Rows from block 7 of the audio encoder of a small encoder-decoder audio transcriber, named by matrix and row number. Rows with one number belong to one channel. Each number is 50 + 15 x the weight over its row's rms, rounded and kept within 0 to 99. All counts start at 0.
After each channel's rows are labels from the 100 clips, of 14976, where the channel reaches its highest value: "strongest on" is what is common among them. Only what is clearly more common there than usual is listed. The data: short read English sentences (LibriTTS-R). In brackets: how many of the 100, against the usual share in percent.
# convs1: first pointwise conv (encoder.blocks.7.convs.1.weight, 240x240x1), inputs 120-239
# convs3: second pointwise conv (encoder.blocks.7.convs.3.weight, 240x240x1, transposed), outputs 120-239

convs1.23:60 63 50 83 51 40 70 28 77 56 51 82 59 47 15 47 59 64 40 38 41 66 67 66 63 39 46 55 20 40 36 52 35 61 43 52 62 63 64 26 59 48 61 46 66 53 29 56 30 54 26 37 27 50 54 33 45 57 55 66 41 56 51 70 45 58 52 29 55 61 50 50 44 33 66 59 51 38 57 45 70 46 69 50 52 35 37 60 77 17 44 56 69 47 68 26 33 41 61 45 32 34 44 58 44 36 69 43 57 53 59 60 68 44 55 52 24 74 52 46
convs3.23:57 67 30 83 52 46 42 43 82 46 79 63 39 28 52 12 51 60 44 52 28 38 56 56 55 54 40 14 33 43 49 32 51 46 52 63 55 35 60 23 21 45 51 30 49 57 29 56 49 34 61 58 79 60 55 75 97 50 24 31 50 43 53 31 27 54 74 73 37 47 61 67 64 70 47 58 31 66 41 46 57 59 29 63 49 60 53 43 38 57 51 56 82 50 34 52 57 44 29 50 22 52 50 22 60 42 46 68 44 48 36 61 46 54 49 38 44 70 53 41
strongest on: voice: female (90 vs 53.6)

convs1.78:88 34 43 64 44 44 46 49 47 28 03 50 45 26 59 51 45 64 33 33 54 71 53 50 35 54 71 39 29 48 46 41 33 70 40 42 33 56 56 39 55 13 60 65 40 47 54 56 62 66 61 54 32 83 55 50 44 68 44 61 44 51 67 47 86 76 59 63 43 45 77 62 54 65 32 47 58 51 40 48 73 54 68 56 55 65 54 37 51 39 60 66 59 70 61 50 41 54 46 49 36 55 41 50 42 40 79 58 52 59 37 71 38 43 33 60 48 41 57 14
convs3.78:64 51 47 49 42 45 59 59 44 41 79 55 50 24 63 45 70 52 61 51 34 29 57 29 82 49 58 60 65 52 57 47 16 33 76 41 56 31 31 38 46 65 58 78 58 71 54 52 49 41 58 52 48 28 91 64 36 53 55 43 49 50 55 42 63 38 42 41 57 51 52 28 47 47 30 42 55 50 56 71 31 48 58 34 57 19 21 52 63 56 61 63 70 55 73 50 71 51 34 51 63 49 35 56 53 60 43 65 34 60 32 41 81 39 48 34 49 54 51 31
strongest on: the word "you" (33 vs 15)

convs1.208:50 41 33 38 56 34 45 48 41 63 33 51 54 18 56 45 49 51 57 26 67 42 49 56 51 52 65 28 33 70 67 52 54 50 27 43 53 37 59 72 43 52 24 30 44 55 56 39 34 60 32 58 55 56 71 57 57 32 27 42 41 71 30 35 56 58 43 54 56 30 55 57 50 47 56 35 50 27 41 41 66 61 37 73 59 39 55 34 62 33 26 44 31 58 47 43 52 38 48 53 27 22 31 37 30 35 61 56 66 59 67 85 65 83 50 59 40 35 43 84
convs3.208:42 34 34 58 38 48 60 26 76 40 39 77 26 64 44 66 47 74 19 49 22 32 27 65 49 55 56 62 36 78 74 45 48 53 36 41 54 58 44 48 41 54 45 37 68 65 60 86 69 71 52 63 39 60 58 47 60 46 60 82 40 36 31 54 31 45 65 72 39 48 64 53 33 33 41 55 57 33 35 44 51 59 62 56 40 50 68 61 51 59 58 42 37 44 33 50 46 37 73 56 64 72 60 34 57 45 52 34 64 53 76 41 50 50 44 29 51 59 42 39
strongest on: the word "i" (38 vs 18.1)

convs1.164:18 51 48 59 35 47 41 79 43 26 53 65 60 55 55 62 58 80 66 59 61 55 48 67 43 58 30 67 48 72 18 52 38 52 66 38 31 30 68 41 47 51 44 55 59 37 57 58 77 43 58 43 75 49 14 42 62 46 55 43 56 44 86 64 66 28 61 67 50 52 57 31 34 63 74 37 64 63 39 52 55 62 41 37 47 23 49 37 70 56 65 62 45 22 61 65 35 58 59 41 64 21 50 53 53 66 31 46 28 45 19 17 58 64 59 58 58 27 29 57
convs3.164:25 33 46 44 57 79 50 60 49 44 26 38 64 53 40 19 23 70 36 41 56 52 84 74 66 52 33 58 46 72 47 65 36 42 61 30 50 42 37 50 38 45 55 53 51 63 72 29 52 45 30 39 70 64 47 73 04 56 45 53 58 62 53 34 40 79 38 56 52 66 53 53 44 59 41 48 53 72 54 52 42 37 39 55 69 54 47 60 56 48 62 31 61 49 31 46 40 51 50 79 54 39 44 33 31 32 76 41 36 46 75 29 78 60 59 56 66 53 73 58
strongest on: voice: female (81 vs 53.6)

convs1.11:46 68 57 67 59 34 68 49 61 22 51 51 64 37 46 44 42 10 54 46 52 70 79 79 29 19 26 44 61 31 54 37 72 60 68 38 48 55 52 54 54 46 38 26 50 35 21 36 60 41 40 43 58 62 41 61 52 70 60 66 49 41 41 10 36 51 62 49 49 42 43 77 44 81 76 65 52 46 38 61 13 40 66 55 65 53 57 40 29 36 52 55 63 41 60 48 53 45 33 47 58 19 16 44 46 85 90 44 48 69 45 53 62 45 21 64 31 47 63 63
convs3.11:35 71 53 26 53 16 52 56 43 62 53 48 47 74 43 45 33 60 63 71 28 20 41 61 44 53 44 58 57 43 65 70 57 47 46 33 40 65 55 62 72 44 43 29 43 39 50 55 49 62 59 46 62 41 38 53 33 54 48 43 62 56 40 70 55 59 32 52 63 46 65 74 49 54 62 60 18 67 74 36 59 46 55 28 43 89 40 22 43 33 40 74 46 53 49 45 50 52 45 53 69 10 50 61 43 45 48 62 39 72 18 43 36 56 58 52 45 70 68 46
strongest on: voice: male (81 vs 46.4)

convs1.100:32 48 52 28 76 51 45 46 49 56 62 26 46 54 44 52 38 30 31 69 37 44 51 52 33 56 46 31 53 52 31 66 21 45 11 63 33 44 53 44 32 50 72 62 40 48 55 49 51 48 13 54 62 24 89 55 52 49 51 47 43 40 67 31 54 49 44 64 37 20 70 39 58 54 69 50 79 36 80 72 57 39 35 75 40 51 49 58 59 48 38 80 50 25 49 63 46 49 61 49 61 55 57 42 71 62 30 51 51 67 38 24 23 70 54 44 41 69 43 77
convs3.100:52 49 47 66 43 71 64 33 38 50 30 21 53 26 63 74 55 53 72 64 66 43 30 19 54 45 30 52 38 67 50 59 71 52 75 28 47 54 32 31 54 30 20 54 62 43 64 54 65 39 17 40 61 62 62 68 35 48 37 38 59 65 25 35 64 71 45 47 45 35 54 54 68 48 51 62 67 53 58 58 25 55 39 34 56 55 53 45 53 75 21 55 48 26 73 46 50 61 30 54 27 67 80 44 69 38 61 59 58 70 64 30 45 37 78 54 28 42 49 41
strongest on: voice: female (88 vs 53.6)

convs1.52:42 49 53 49 41 51 75 51 32 64 47 43 37 37 69 32 25 55 60 47 43 44 44 70 48 06 35 58 95 37 46 52 67 56 46 42 61 52 90 41 56 56 92 68 66 50 42 58 53 52 45 42 42 64 41 43 79 30 43 44 32 62 56 43 57 66 37 44 56 49 35 74 77 58 50 54 31 81 36 55 51 61 40 41 59 46 51 79 62 44 70 70 57 68 61 44 50 60 70 31 66 34 28 61 63 36 79 41 23 45 28 64 50 51 40 40 81 64 63 23
convs3.52:52 35 44 39 46 47 67 62 30 47 71 72 50 37 45 64 49 49 33 55 36 83 56 55 47 37 45 58 60 57 43 42 40 36 83 69 54 62 45 56 45 31 45 74 52 66 28 53 47 47 51 54 49 48 41 51 23 55 27 59 68 47 33 39 26 50 48 28 60 54 63 48 54 55 25 46 63 62 08 66 43 45 56 62 75 61 32 32 55 57 18 78 25 50 57 45 54 65 59 24 57 39 61 55 44 50 55 65 15 51 59 69 31 41 56 82 36 56 64 77
strongest on: voice: male (82 vs 46.4)

convs1.177:59 57 53 44 22 59 61 48 54 65 62 32 61 27 41 45 74 50 54 52 56 37 31 58 69 48 41 81 46 56 32 38 58 59 59 71 40 57 71 46 32 25 59 66 53 60 39 60 38 21 50 29 77 48 04 42 38 49 71 54 63 70 30 51 35 24 61 53 59 44 37 48 45 38 43 48 75 25 44 47 56 62 45 40 49 48 56 59 39 42 56 55 33 62 56 58 28 39 53 38 25 24 43 36 50 46 51 65 97 51 61 40 50 53 64 51 50 60 38 45
convs3.177:42 45 43 78 52 64 53 20 51 72 66 56 45 44 29 57 28 36 12 57 31 42 54 54 40 26 38 39 49 89 27 68 20 54 47 49 50 49 44 39 37 52 41 86 92 34 44 43 63 74 47 21 31 44 53 43 32 69 59 36 49 19 65 31 40 41 62 38 61 37 35 39 66 31 38 42 55 50 51 30 79 54 50 61 51 63 66 52 33 81 46 55 32 47 55 48 32 53 65 40 43 43 35 19 56 54 13 51 49 36 42 53 33 56 29 68 29 50 54 62
strongest on: voice: female (90 vs 53.6)

convs1.102:24 45 59 71 38 27 58 33 17 51 29 47 68 29 37 44 67 54 61 57 65 34 40 52 83 60 43 60 42 45 16 50 56 50 58 71 64 54 44 51 38 64 53 15 26 38 32 36 45 25 50 69 55 20 23 32 43 28 54 41 57 35 43 37 49 35 63 55 52 65 61 45 53 46 59 23 41 66 30 67 44 48 53 46 62 44 53 57 65 21 53 50 35 46 49 55 22 54 47 45 42 49 38 38 67 43 28 65 67 50 72 56 59 64 41 29 52 83 37 79
convs3.102:66 66 62 76 32 22 71 35 34 42 27 40 60 78 54 42 47 55 32 30 63 63 49 60 74 29 44 45 34 61 63 51 53 53 56 47 43 68 46 52 61 63 55 52 38 46 72 45 56 59 45 32 52 11 78 75 59 33 23 53 24 46 68 36 47 58 54 41 60 65 58 66 41 34 64 74 41 46 36 39 38 38 71 56 47 24 68 40 25 36 03 67 72 58 52 67 59 52 58 33 20 32 31 58 61 33 38 74 70 51 85 57 70 44 45 44 20 50 61 39
strongest on: voice: female (90 vs 53.6)

convs1.55:51 60 22 30 28 43 49 49 49 33 58 67 36 46 40 42 64 32 51 60 54 41 31 40 48 67 53 44 62 29 30 53 47 39 26 61 61 71 50 54 34 21 33 17 59 64 39 52 54 14 24 36 16 29 18 83 42 63 37 18 51 55 74 55 72 70 87 22 48 43 43 51 52 44 67 39 27 72 38 37 53 76 53 60 51 56 39 33 45 62 55 45 38 61 49 47 58 54 46 45 48 55 68 68 43 39 62 63 52 39 49 52 51 52 48 67 42 62 62 48
convs3.55:54 60 66 22 69 59 45 58 57 37 60 72 28 54 62 62 50 39 38 46 50 55 50 84 53 33 48 59 45 29 57 19 62 27 70 57 75 16 55 40 53 43 67 41 47 23 41 38 55 81 78 53 28 56 36 56 42 49 56 71 61 42 60 39 65 41 48 51 71 74 51 64 50 60 77 44 46 46 52 43 43 49 36 66 64 53 61 48 42 67 64 55 31 63 55 32 54 53 55 58 69 33 11 76 41 69 29 24 54 70 48 50 49 50 56 39 24 41 38 57
strongest on: the word "you" (46 vs 15)

convs1.54:44 56 50 40 12 82 43 62 31 54 46 47 39 51 68 63 50 48 58 30 53 59 53 89 43 58 59 75 39 36 22 45 19 28 75 43 56 48 41 39 48 43 58 60 59 49 29 22 63 17 52 35 34 38 22 39 24 57 32 41 40 94 54 55 38 36 64 37 61 48 53 75 60 43 49 30 43 45 37 44 40 24 62 58 44 61 43 63 57 62 59 26 32 22 37 64 65 50 52 53 48 40 77 39 21 56 45 39 33 41 44 54 35 48 50 54 51 36 46 51
convs3.54:59 64 45 33 26 58 47 56 27 37 45 59 46 50 04 42 40 33 67 61 46 31 49 47 18 40 52 59 61 46 40 37 37 52 42 64 58 71 56 46 38 53 70 49 51 45 52 42 47 39 38 35 76 72 54 57 05 53 48 54 43 54 64 65 58 41 34 36 12 35 58 48 44 56 31 25 67 85 42 65 47 40 37 51 68 47 36 62 35 42 65 47 65 43 59 63 49 47 48 45 53 48 40 51 49 32 65 33 52 39 54 14 21 49 35 41 45 26 42 53
strongest on: voice: female (93 vs 53.6)

convs1.80:54 29 53 54 41 40 60 36 78 56 54 28 68 67 50 42 43 51 66 37 43 75 46 49 33 34 73 65 78 53 36 22 68 58 41 53 38 63 64 46 58 42 70 64 61 45 52 39 67 27 44 64 29 18 62 53 82 42 45 36 59 60 66 59 29 59 60 50 35 22 35 59 66 68 55 51 63 34 19 66 66 35 16 46 52 56 32 50 25 56 53 32 34 55 47 54 46 44 45 58 28 52 53 62 50 73 41 40 40 43 54 78 58 69 55 34 53 32 64 37
convs3.80:36 55 80 45 72 75 53 34 22 63 55 56 43 76 66 38 72 47 51 43 51 40 51 55 80 52 46 38 50 66 47 57 69 68 39 24 27 59 50 40 68 61 53 58 67 33 42 36 65 31 62 45 52 53 28 57 52 36 46 71 58 47 00 78 56 59 68 68 44 75 53 52 71 60 51 47 67 78 55 44 54 40 44 45 39 53 44 42 67 31 49 51 72 60 41 63 47 43 53 24 60 69 65 20 60 58 58 37 64 23 38 60 63 50 32 48 58 51 45 69
strongest on: the word "said" (27 vs 6.6)

convs1.127:34 37 59 46 37 44 47 46 32 24 49 59 77 39 61 50 41 36 63 66 48 50 54 76 33 63 40 56 48 43 60 48 45 53 33 47 37 49 33 55 29 72 43 14 54 47 74 28 43 25 27 37 25 58 30 35 37 47 76 52 53 39 38 52 52 46 73 55 50 69 62 45 50 48 54 64 29 26 71 47 40 64 65 36 51 88 37 36 41 30 71 55 40 39 29 35 45 31 46 71 60 18 63 43 49 49 86 53 53 58 30 52 43 78 60 60 48 64 57 44
convs3.127:35 40 46 56 66 63 48 68 53 33 58 63 37 56 66 30 35 54 34 55 67 76 42 57 26 66 55 64 51 84 68 66 45 52 39 41 54 38 47 35 29 59 60 44 40 30 39 64 67 31 49 33 65 75 81 56 63 34 13 55 65 20 51 94 50 73 51 39 51 29 33 88 70 36 39 70 49 72 35 41 44 43 53 63 52 78 34 56 50 27 42 53 51 48 31 47 38 32 59 70 44 27 39 36 63 50 53 33 52 42 33 37 57 67 27 22 43 62 43 60
strongest on: voice: male (79 vs 46.4)