A small encoder-decoder audio transcriber, trained from scratch: soap at rate 0.0017.
Rows from block 2 of the text decoder of a small encoder-decoder audio transcriber, named by matrix and row number. Rows with one number belong to one neuron. Each number is 50 + 10 x the weight over its row's rms, rounded and kept within 0 to 99. All counts start at 0. After the name is the row's rms in percent of the matrix's.
After each neuron's rows are labels from the 100 texts, of 14976, where the neuron reaches its highest value: "tokens" is the input token at the peak. Only what is clearly more common there than usual is listed. The data: short read English sentences (LibriTTS-R). In brackets: how many of the 100, against the usual share in percent.
# fc1: MLP up (decoder.blocks.2.mlp.fc1.weight, 1024x256), inputs 0-127
# fc2: MLP down (decoder.blocks.2.mlp.fc2.weight, 256x1024, transposed), outputs 0-127

fc1.301 113:50 42 33 40 44 31 48 47 53 42 38 39 34 53 58 42 45 47 37 50 46 65 60 50 67 50 67 53 52 47 57 61 36 48 41 54 55 55 43 44 64 59 38 70 39 47 46 46 39 59 42 57 55 47 65 49 73 52 57 39 44 66 69 42 51 49 50 47 50 36 43 56 52 58 44 69 27 43 56 29 43 41 55 54 44 64 52 51 58 53 47 58 50 46 63 78 57 38 66 42 57 70 51 34 48 56 41 47 41 52 66 27 39 57 59 66 57 58 58 43 35 48 35 55 52 58 55 58
fc2.301 105:48 46 56 50 55 68 36 39 49 56 76 52 57 74 57 40 61 50 37 69 52 43 39 34 52 63 62 42 49 45 34 43 49 66 66 52 58 47 53 44 31 50 55 56 58 37 38 39 53 46 46 43 42 44 47 49 45 47 40 54 36 57 49 45 70 62 42 39 50 47 58 44 50 60 48 57 55 47 58 40 47 38 53 51 50 62 55 35 39 37 51 75 47 47 63 41 45 61 37 44 42 41 62 62 45 54 46 56 59 40 37 43 52 45 54 61 60 69 48 51 65 74 73 58 47 68 40 46
tokens: "f" (99 vs 1.3)

fc1.198 097:35 60 62 51 57 28 55 60 51 52 53 55 35 31 60 32 59 65 48 45 48 25 67 42 63 50 60 69 55 50 48 78 69 45 51 47 46 58 50 49 35 54 41 51 53 55 34 44 62 54 58 56 52 57 59 49 42 47 51 46 46 44 65 59 54 42 45 56 59 48 35 48 46 50 62 33 61 64 59 60 46 60 53 31 70 48 52 54 56 69 56 49 49 34 47 64 55 48 60 33 42 54 43 60 38 51 55 46 58 58 53 57 50 37 41 51 65 25 49 49 57 46 60 54 41 50 46 32
fc2.198 095:52 46 43 69 63 53 55 39 61 49 47 51 50 49 43 49 49 54 50 63 41 69 38 40 42 54 58 68 43 53 41 47 51 24 49 50 53 54 73 41 44 56 54 59 59 50 48 68 55 54 34 60 50 48 47 51 54 54 57 54 46 62 44 35 54 65 40 37 40 60 54 58 54 65 55 74 65 48 31 39 31 58 41 31 68 50 69 57 69 48 43 56 56 44 41 49 42 50 57 47 63 54 55 47 35 40 64 61 46 45 31 49 56 50 67 46 30 46 59 60 38 51 48 45 52 36 51 43
tokens: "l" (54 vs 3.3); "e" (26 vs 9.7); "g" (9 vs 1.5); "d" (7 vs 3.5)

fc1.739 084:61 42 58 39 55 55 60 43 60 38 52 50 41 33 39 48 56 54 59 79 59 46 51 36 59 63 40 48 47 55 54 46 42 41 27 51 50 73 51 64 55 45 61 43 41 67 56 53 72 45 47 41 53 60 30 48 45 43 47 47 54 64 42 76 67 39 58 29 71 38 48 54 43 50 55 40 59 33 39 43 39 47 48 32 53 58 57 48 28 44 46 50 57 58 63 56 53 49 68 51 33 36 39 54 51 53 41 42 46 46 65 39 51 45 55 56 44 48 51 55 56 40 50 52 59 51 61 46
fc2.739 088:56 50 35 46 31 54 51 56 51 42 47 45 62 65 38 62 54 64 44 51 56 52 65 56 33 27 52 51 64 59 77 51 60 35 38 49 57 40 65 45 55 52 48 42 60 64 49 48 58 46 50 54 63 47 49 50 49 39 48 61 42 42 51 39 37 52 56 45 54 56 47 24 64 48 66 63 62 41 42 50 59 42 70 66 52 52 33 47 65 49 44 39 51 41 43 48 28 66 70 42 59 58 33 50 46 54 47 56 59 54 43 42 50 23 59 48 48 48 48 35 64 45 45 55 41 50 55 55
tokens: "e" (44 vs 9.7); "c" (41 vs 1.7)

fc1.296 095:44 47 60 53 47 40 52 40 53 56 43 48 33 68 60 42 53 51 62 64 60 77 55 57 49 40 45 57 50 31 45 55 52 49 52 55 20 63 47 37 36 49 47 51 27 63 35 50 59 44 49 54 56 50 44 61 48 43 51 48 51 49 56 32 78 43 62 48 43 69 44 54 34 57 58 52 61 56 62 39 56 59 56 63 57 21 36 51 63 52 58 76 21 43 50 54 43 59 66 35 65 54 37 45 43 51 50 46 52 55 57 40 37 58 47 53 45 33 54 69 51 45 50 56 39 44 37 51
fc2.296 096:37 60 47 51 43 77 61 40 33 55 44 38 48 58 55 60 48 40 52 46 41 31 48 50 62 32 62 32 34 66 52 29 25 48 42 46 65 40 46 62 63 37 40 39 38 41 54 57 57 50 64 59 55 39 51 40 38 42 57 28 51 39 51 42 49 61 46 46 56 37 49 49 49 52 47 49 43 47 57 34 40 45 57 41 41 56 64 41 56 50 59 39 53 48 54 71 60 52 65 54 46 60 46 57 67 49 57 49 70 43 50 56 57 48 49 48 64 72 52 56 58 58 60 66 58 53 76 49
tokens: "e" (46 vs 9.7); "i" (16 vs 5.4); "d" (11 vs 3.5); "y" (10 vs 2)

fc1.611 089:39 59 58 55 66 72 34 41 59 47 62 40 61 44 55 43 43 52 52 48 43 60 44 44 61 41 49 59 39 66 49 61 61 62 60 46 43 43 59 38 48 53 44 60 66 58 66 36 58 75 55 52 50 58 43 51 48 41 36 51 71 40 52 37 47 60 44 46 40 42 36 60 37 41 43 60 47 53 38 51 29 37 51 52 33 36 53 46 45 54 58 61 60 49 43 46 57 61 34 55 56 55 53 57 32 57 57 61 55 45 40 50 46 37 57 56 55 58 42 28 56 28 28 51 43 68 57 51
fc2.611 092:36 55 42 55 43 48 48 51 68 44 40 44 58 64 64 52 38 57 75 50 61 53 67 45 47 63 45 60 65 50 59 56 56 55 62 50 56 58 49 44 44 40 42 32 56 37 45 66 47 54 59 48 28 67 52 37 60 33 49 42 59 62 47 40 70 58 54 59 44 46 32 47 45 55 45 43 61 59 41 43 42 60 36 43 58 39 63 69 42 59 67 52 53 35 58 54 27 56 60 67 43 39 54 57 51 53 41 59 60 50 43 52 38 67 40 56 39 80 43 51 42 43 59 50 43 57 38 49
tokens: "f" (26 vs 1.3); "t" (25 vs 7.2); "p" (14 vs 1.2); "n" (13 vs 4.8)

fc1.317 089:55 51 24 52 58 39 64 40 53 48 39 49 50 66 41 62 42 36 36 52 52 59 40 50 56 51 52 68 32 24 41 53 42 50 61 49 52 44 64 35 60 44 44 45 44 41 54 59 52 65 38 57 44 51 46 33 52 35 34 61 43 39 49 43 46 53 59 54 44 39 65 44 40 52 40 36 40 50 56 43 35 47 47 60 52 43 48 63 59 44 30 49 50 46 29 43 33 55 41 56 44 55 57 54 45 62 53 36 48 55 49 55 41 41 47 50 47 44 50 57 66 54 72 53 40 65 60 66
fc2.317 088:48 45 50 48 57 53 40 50 49 56 56 49 53 37 57 64 55 43 36 42 61 62 59 48 48 65 41 31 40 53 43 64 60 57 34 49 49 66 44 42 59 48 66 47 52 62 43 50 56 46 65 57 58 55 52 43 70 32 53 44 40 45 48 36 63 49 45 51 43 53 33 47 58 49 43 69 53 25 56 44 59 52 56 53 55 46 52 27 41 52 58 42 45 52 50 61 63 46 60 50 64 39 55 56 76 42 47 50 36 36 56 47 59 68 41 52 57 45 55 48 23 38 36 63 42 47 48 54
tokens: "l" (94 vs 3.3)

fc1.737 101:59 58 51 50 67 50 41 46 62 54 47 36 59 39 47 45 44 61 65 49 43 45 52 63 52 60 21 52 48 62 54 49 61 67 46 44 41 48 47 39 39 58 33 60 45 40 28 31 39 49 30 59 39 55 61 58 41 48 29 54 44 43 55 65 42 64 35 46 49 42 40 46 61 34 33 43 78 54 50 51 43 60 49 59 51 56 57 57 65 43 51 59 38 41 50 59 47 74 63 54 49 48 50 40 70 57 49 51 40 48 68 56 46 36 67 46 51 43 40 51 50 39 58 36 45 58 52 42
fc2.737 100:54 25 52 53 47 28 57 49 48 63 49 58 40 40 53 62 46 40 57 50 36 39 56 56 52 64 58 57 56 47 48 58 50 42 55 67 66 46 45 75 55 41 59 59 35 52 72 50 51 44 49 51 21 37 32 50 47 56 59 48 45 22 45 32 57 53 69 58 43 57 61 44 45 52 59 62 52 59 66 48 41 70 29 57 50 62 67 54 54 60 31 32 46 53 46 42 64 38 49 59 48 47 45 70 24 62 49 55 64 51 54 31 45 53 42 43 39 44 58 48 36 43 56 50 53 56 70 44
tokens: "f" (44 vs 1.3); "s" (18 vs 4.8); "i" (16 vs 5.4); "l" (12 vs 3.3)

fc1.668 106:41 53 40 36 39 23 38 42 45 50 56 49 67 60 52 42 35 42 64 51 48 63 41 55 36 53 49 46 51 35 57 51 39 46 58 31 54 38 60 56 46 59 58 53 31 53 44 63 31 45 49 51 42 51 44 59 30 41 52 56 59 67 51 43 52 50 45 31 44 59 38 40 41 62 52 43 55 69 64 62 45 46 53 51 57 59 62 64 47 36 60 52 43 49 60 59 49 41 52 52 48 55 47 50 48 46 43 54 48 68 50 58 37 40 54 59 70 52 34 50 45 51 42 59 44 44 42 46
fc2.668 101:41 40 43 59 57 61 55 52 50 49 63 57 56 48 61 49 46 57 56 51 52 39 55 33 49 70 47 70 30 43 63 56 51 72 64 54 62 32 47 45 42 46 52 49 44 63 61 43 56 49 48 59 28 52 60 46 42 57 56 58 26 43 57 56 49 31 48 61 43 44 65 59 53 52 51 42 38 43 54 51 40 46 52 61 49 46 67 45 62 53 49 57 66 57 61 50 46 51 40 55 44 70 66 44 62 52 37 38 51 36 54 79 46 44 39 50 49 60 51 52 29 62 44 49 45 36 56 44
tokens: "e" (51 vs 9.7); "r" (33 vs 4.2); "u" (10 vs 2.4)

fc1.221 103:45 51 49 51 55 60 64 50 46 33 53 58 43 50 65 47 56 46 51 45 62 53 53 64 57 45 51 48 49 36 50 43 48 42 54 67 61 34 46 74 47 57 47 54 68 64 48 57 50 45 32 53 57 50 50 55 41 33 53 41 38 46 52 39 59 50 49 43 45 31 46 15 47 44 60 62 55 49 64 63 47 55 47 61 26 27 37 50 58 59 49 61 49 56 64 57 52 46 67 41 48 60 43 66 41 58 53 39 47 33 42 55 46 38 40 57 61 44 39 64 35 64 57 52 62 36 49 52
fc2.221 102:39 46 60 48 46 52 34 50 57 51 60 26 49 53 53 48 50 53 50 48 44 40 43 50 42 35 38 60 60 56 44 40 64 42 52 38 32 56 51 28 49 39 56 44 44 55 42 49 39 48 72 38 43 37 71 44 47 63 54 68 46 57 50 69 58 36 72 54 58 46 42 61 44 50 53 60 51 65 55 37 66 59 44 54 71 64 47 42 45 49 64 48 50 55 34 69 47 52 21 52 35 50 54 63 55 48 39 52 64 48 45 43 56 39 34 53 43 51 56 51 59 35 67 29 43 55 56 53
tokens: "e" (76 vs 9.7); "a" (14 vs 6)

fc1.729 100:57 42 46 31 48 55 36 59 54 48 32 38 48 51 68 57 35 55 53 66 46 54 65 55 47 33 63 50 36 69 36 63 46 62 47 65 37 47 44 52 53 56 61 49 51 64 58 47 57 39 49 38 37 52 41 65 53 47 60 63 67 39 49 50 50 35 49 44 60 37 44 46 51 33 46 49 46 55 42 58 25 47 41 52 37 56 44 43 62 44 47 22 46 58 34 46 46 49 54 38 64 60 45 45 54 49 66 46 49 43 58 33 57 51 49 63 45 45 65 41 55 46 38 41 30 70 31 55
fc2.729 102:50 53 44 66 40 49 43 41 48 46 52 54 52 60 43 62 60 34 58 51 62 51 40 58 48 43 49 61 64 43 43 42 65 54 67 50 37 50 25 70 41 55 45 47 43 48 64 47 44 50 52 47 34 63 58 41 51 68 39 49 48 48 67 50 67 36 31 48 42 66 73 74 37 60 52 55 67 50 65 59 61 47 42 65 68 69 45 52 48 48 63 35 48 64 42 63 47 34 48 49 33 47 55 42 65 45 49 49 44 53 58 50 62 44 43 68 35 59 56 56 58 48 58 40 54 30 79 48
tokens: "f" (22 vs 1.3); "l" (19 vs 3.3); "r" (13 vs 4.2)

fc1.349 097:37 47 64 43 54 39 49 53 62 55 61 32 51 44 51 54 50 61 53 52 45 54 51 59 47 57 73 48 54 50 56 49 38 55 58 44 67 55 50 50 41 49 54 55 46 42 57 42 48 65 51 48 35 43 37 71 69 63 61 47 62 61 45 58 52 46 54 23 60 23 60 41 47 54 51 50 61 44 45 45 40 46 35 59 26 47 47 65 49 43 49 49 57 70 48 64 51 37 63 78 45 62 43 40 48 70 47 42 49 47 62 71 51 43 52 51 57 51 55 57 45 42 46 53 50 59 53 38
fc2.349 097:59 43 47 52 50 42 46 51 40 45 55 67 64 59 44 35 52 51 45 33 53 52 50 59 64 52 30 41 41 48 47 58 60 50 64 49 45 71 41 28 42 48 50 47 44 43 57 42 49 54 63 52 62 47 50 33 49 52 53 50 44 51 41 44 44 57 53 51 55 55 48 46 58 55 70 54 26 55 61 61 49 57 56 60 49 51 60 59 61 36 37 58 49 58 45 27 33 54 48 32 73 75 61 51 30 48 47 62 66 42 54 58 63 53 48 39 34 54 33 51 49 57 59 58 31 48 64 60
tokens: "e" (41 vs 9.7); "g" (28 vs 1.5); "c" (10 vs 1.7)

fc1.644 106:57 44 40 37 56 63 42 45 49 28 37 48 49 53 56 36 46 47 57 50 49 57 65 47 50 48 64 49 41 27 61 42 57 60 43 33 50 45 37 50 56 39 45 65 58 41 55 58 54 50 45 51 50 45 54 55 66 48 53 51 60 55 44 24 45 49 66 43 32 55 55 53 57 38 50 41 37 43 50 60 65 47 64 51 64 44 34 52 38 57 52 48 66 66 58 50 47 52 47 31 56 55 36 76 37 34 55 37 51 54 52 57 56 52 53 34 42 44 77 45 50 52 53 38 31 69 44 51
fc2.644 100:44 55 50 25 52 51 45 59 50 60 46 53 48 46 56 75 58 53 58 45 35 56 49 47 42 30 34 74 61 53 50 37 41 55 44 44 57 52 30 50 41 50 48 41 50 58 50 41 49 46 52 35 48 48 43 51 32 46 47 51 45 49 51 64 45 40 54 46 52 58 56 46 35 68 41 37 65 49 28 43 49 57 48 56 56 43 41 30 36 54 52 33 61 56 36 48 44 47 38 55 48 34 48 39 51 35 47 47 28 61 46 41 60 51 54 67 57 59 45 48 60 55 44 62 65 54 33 59
tokens: "e" (72 vs 9.7); "r" (9 vs 4.2)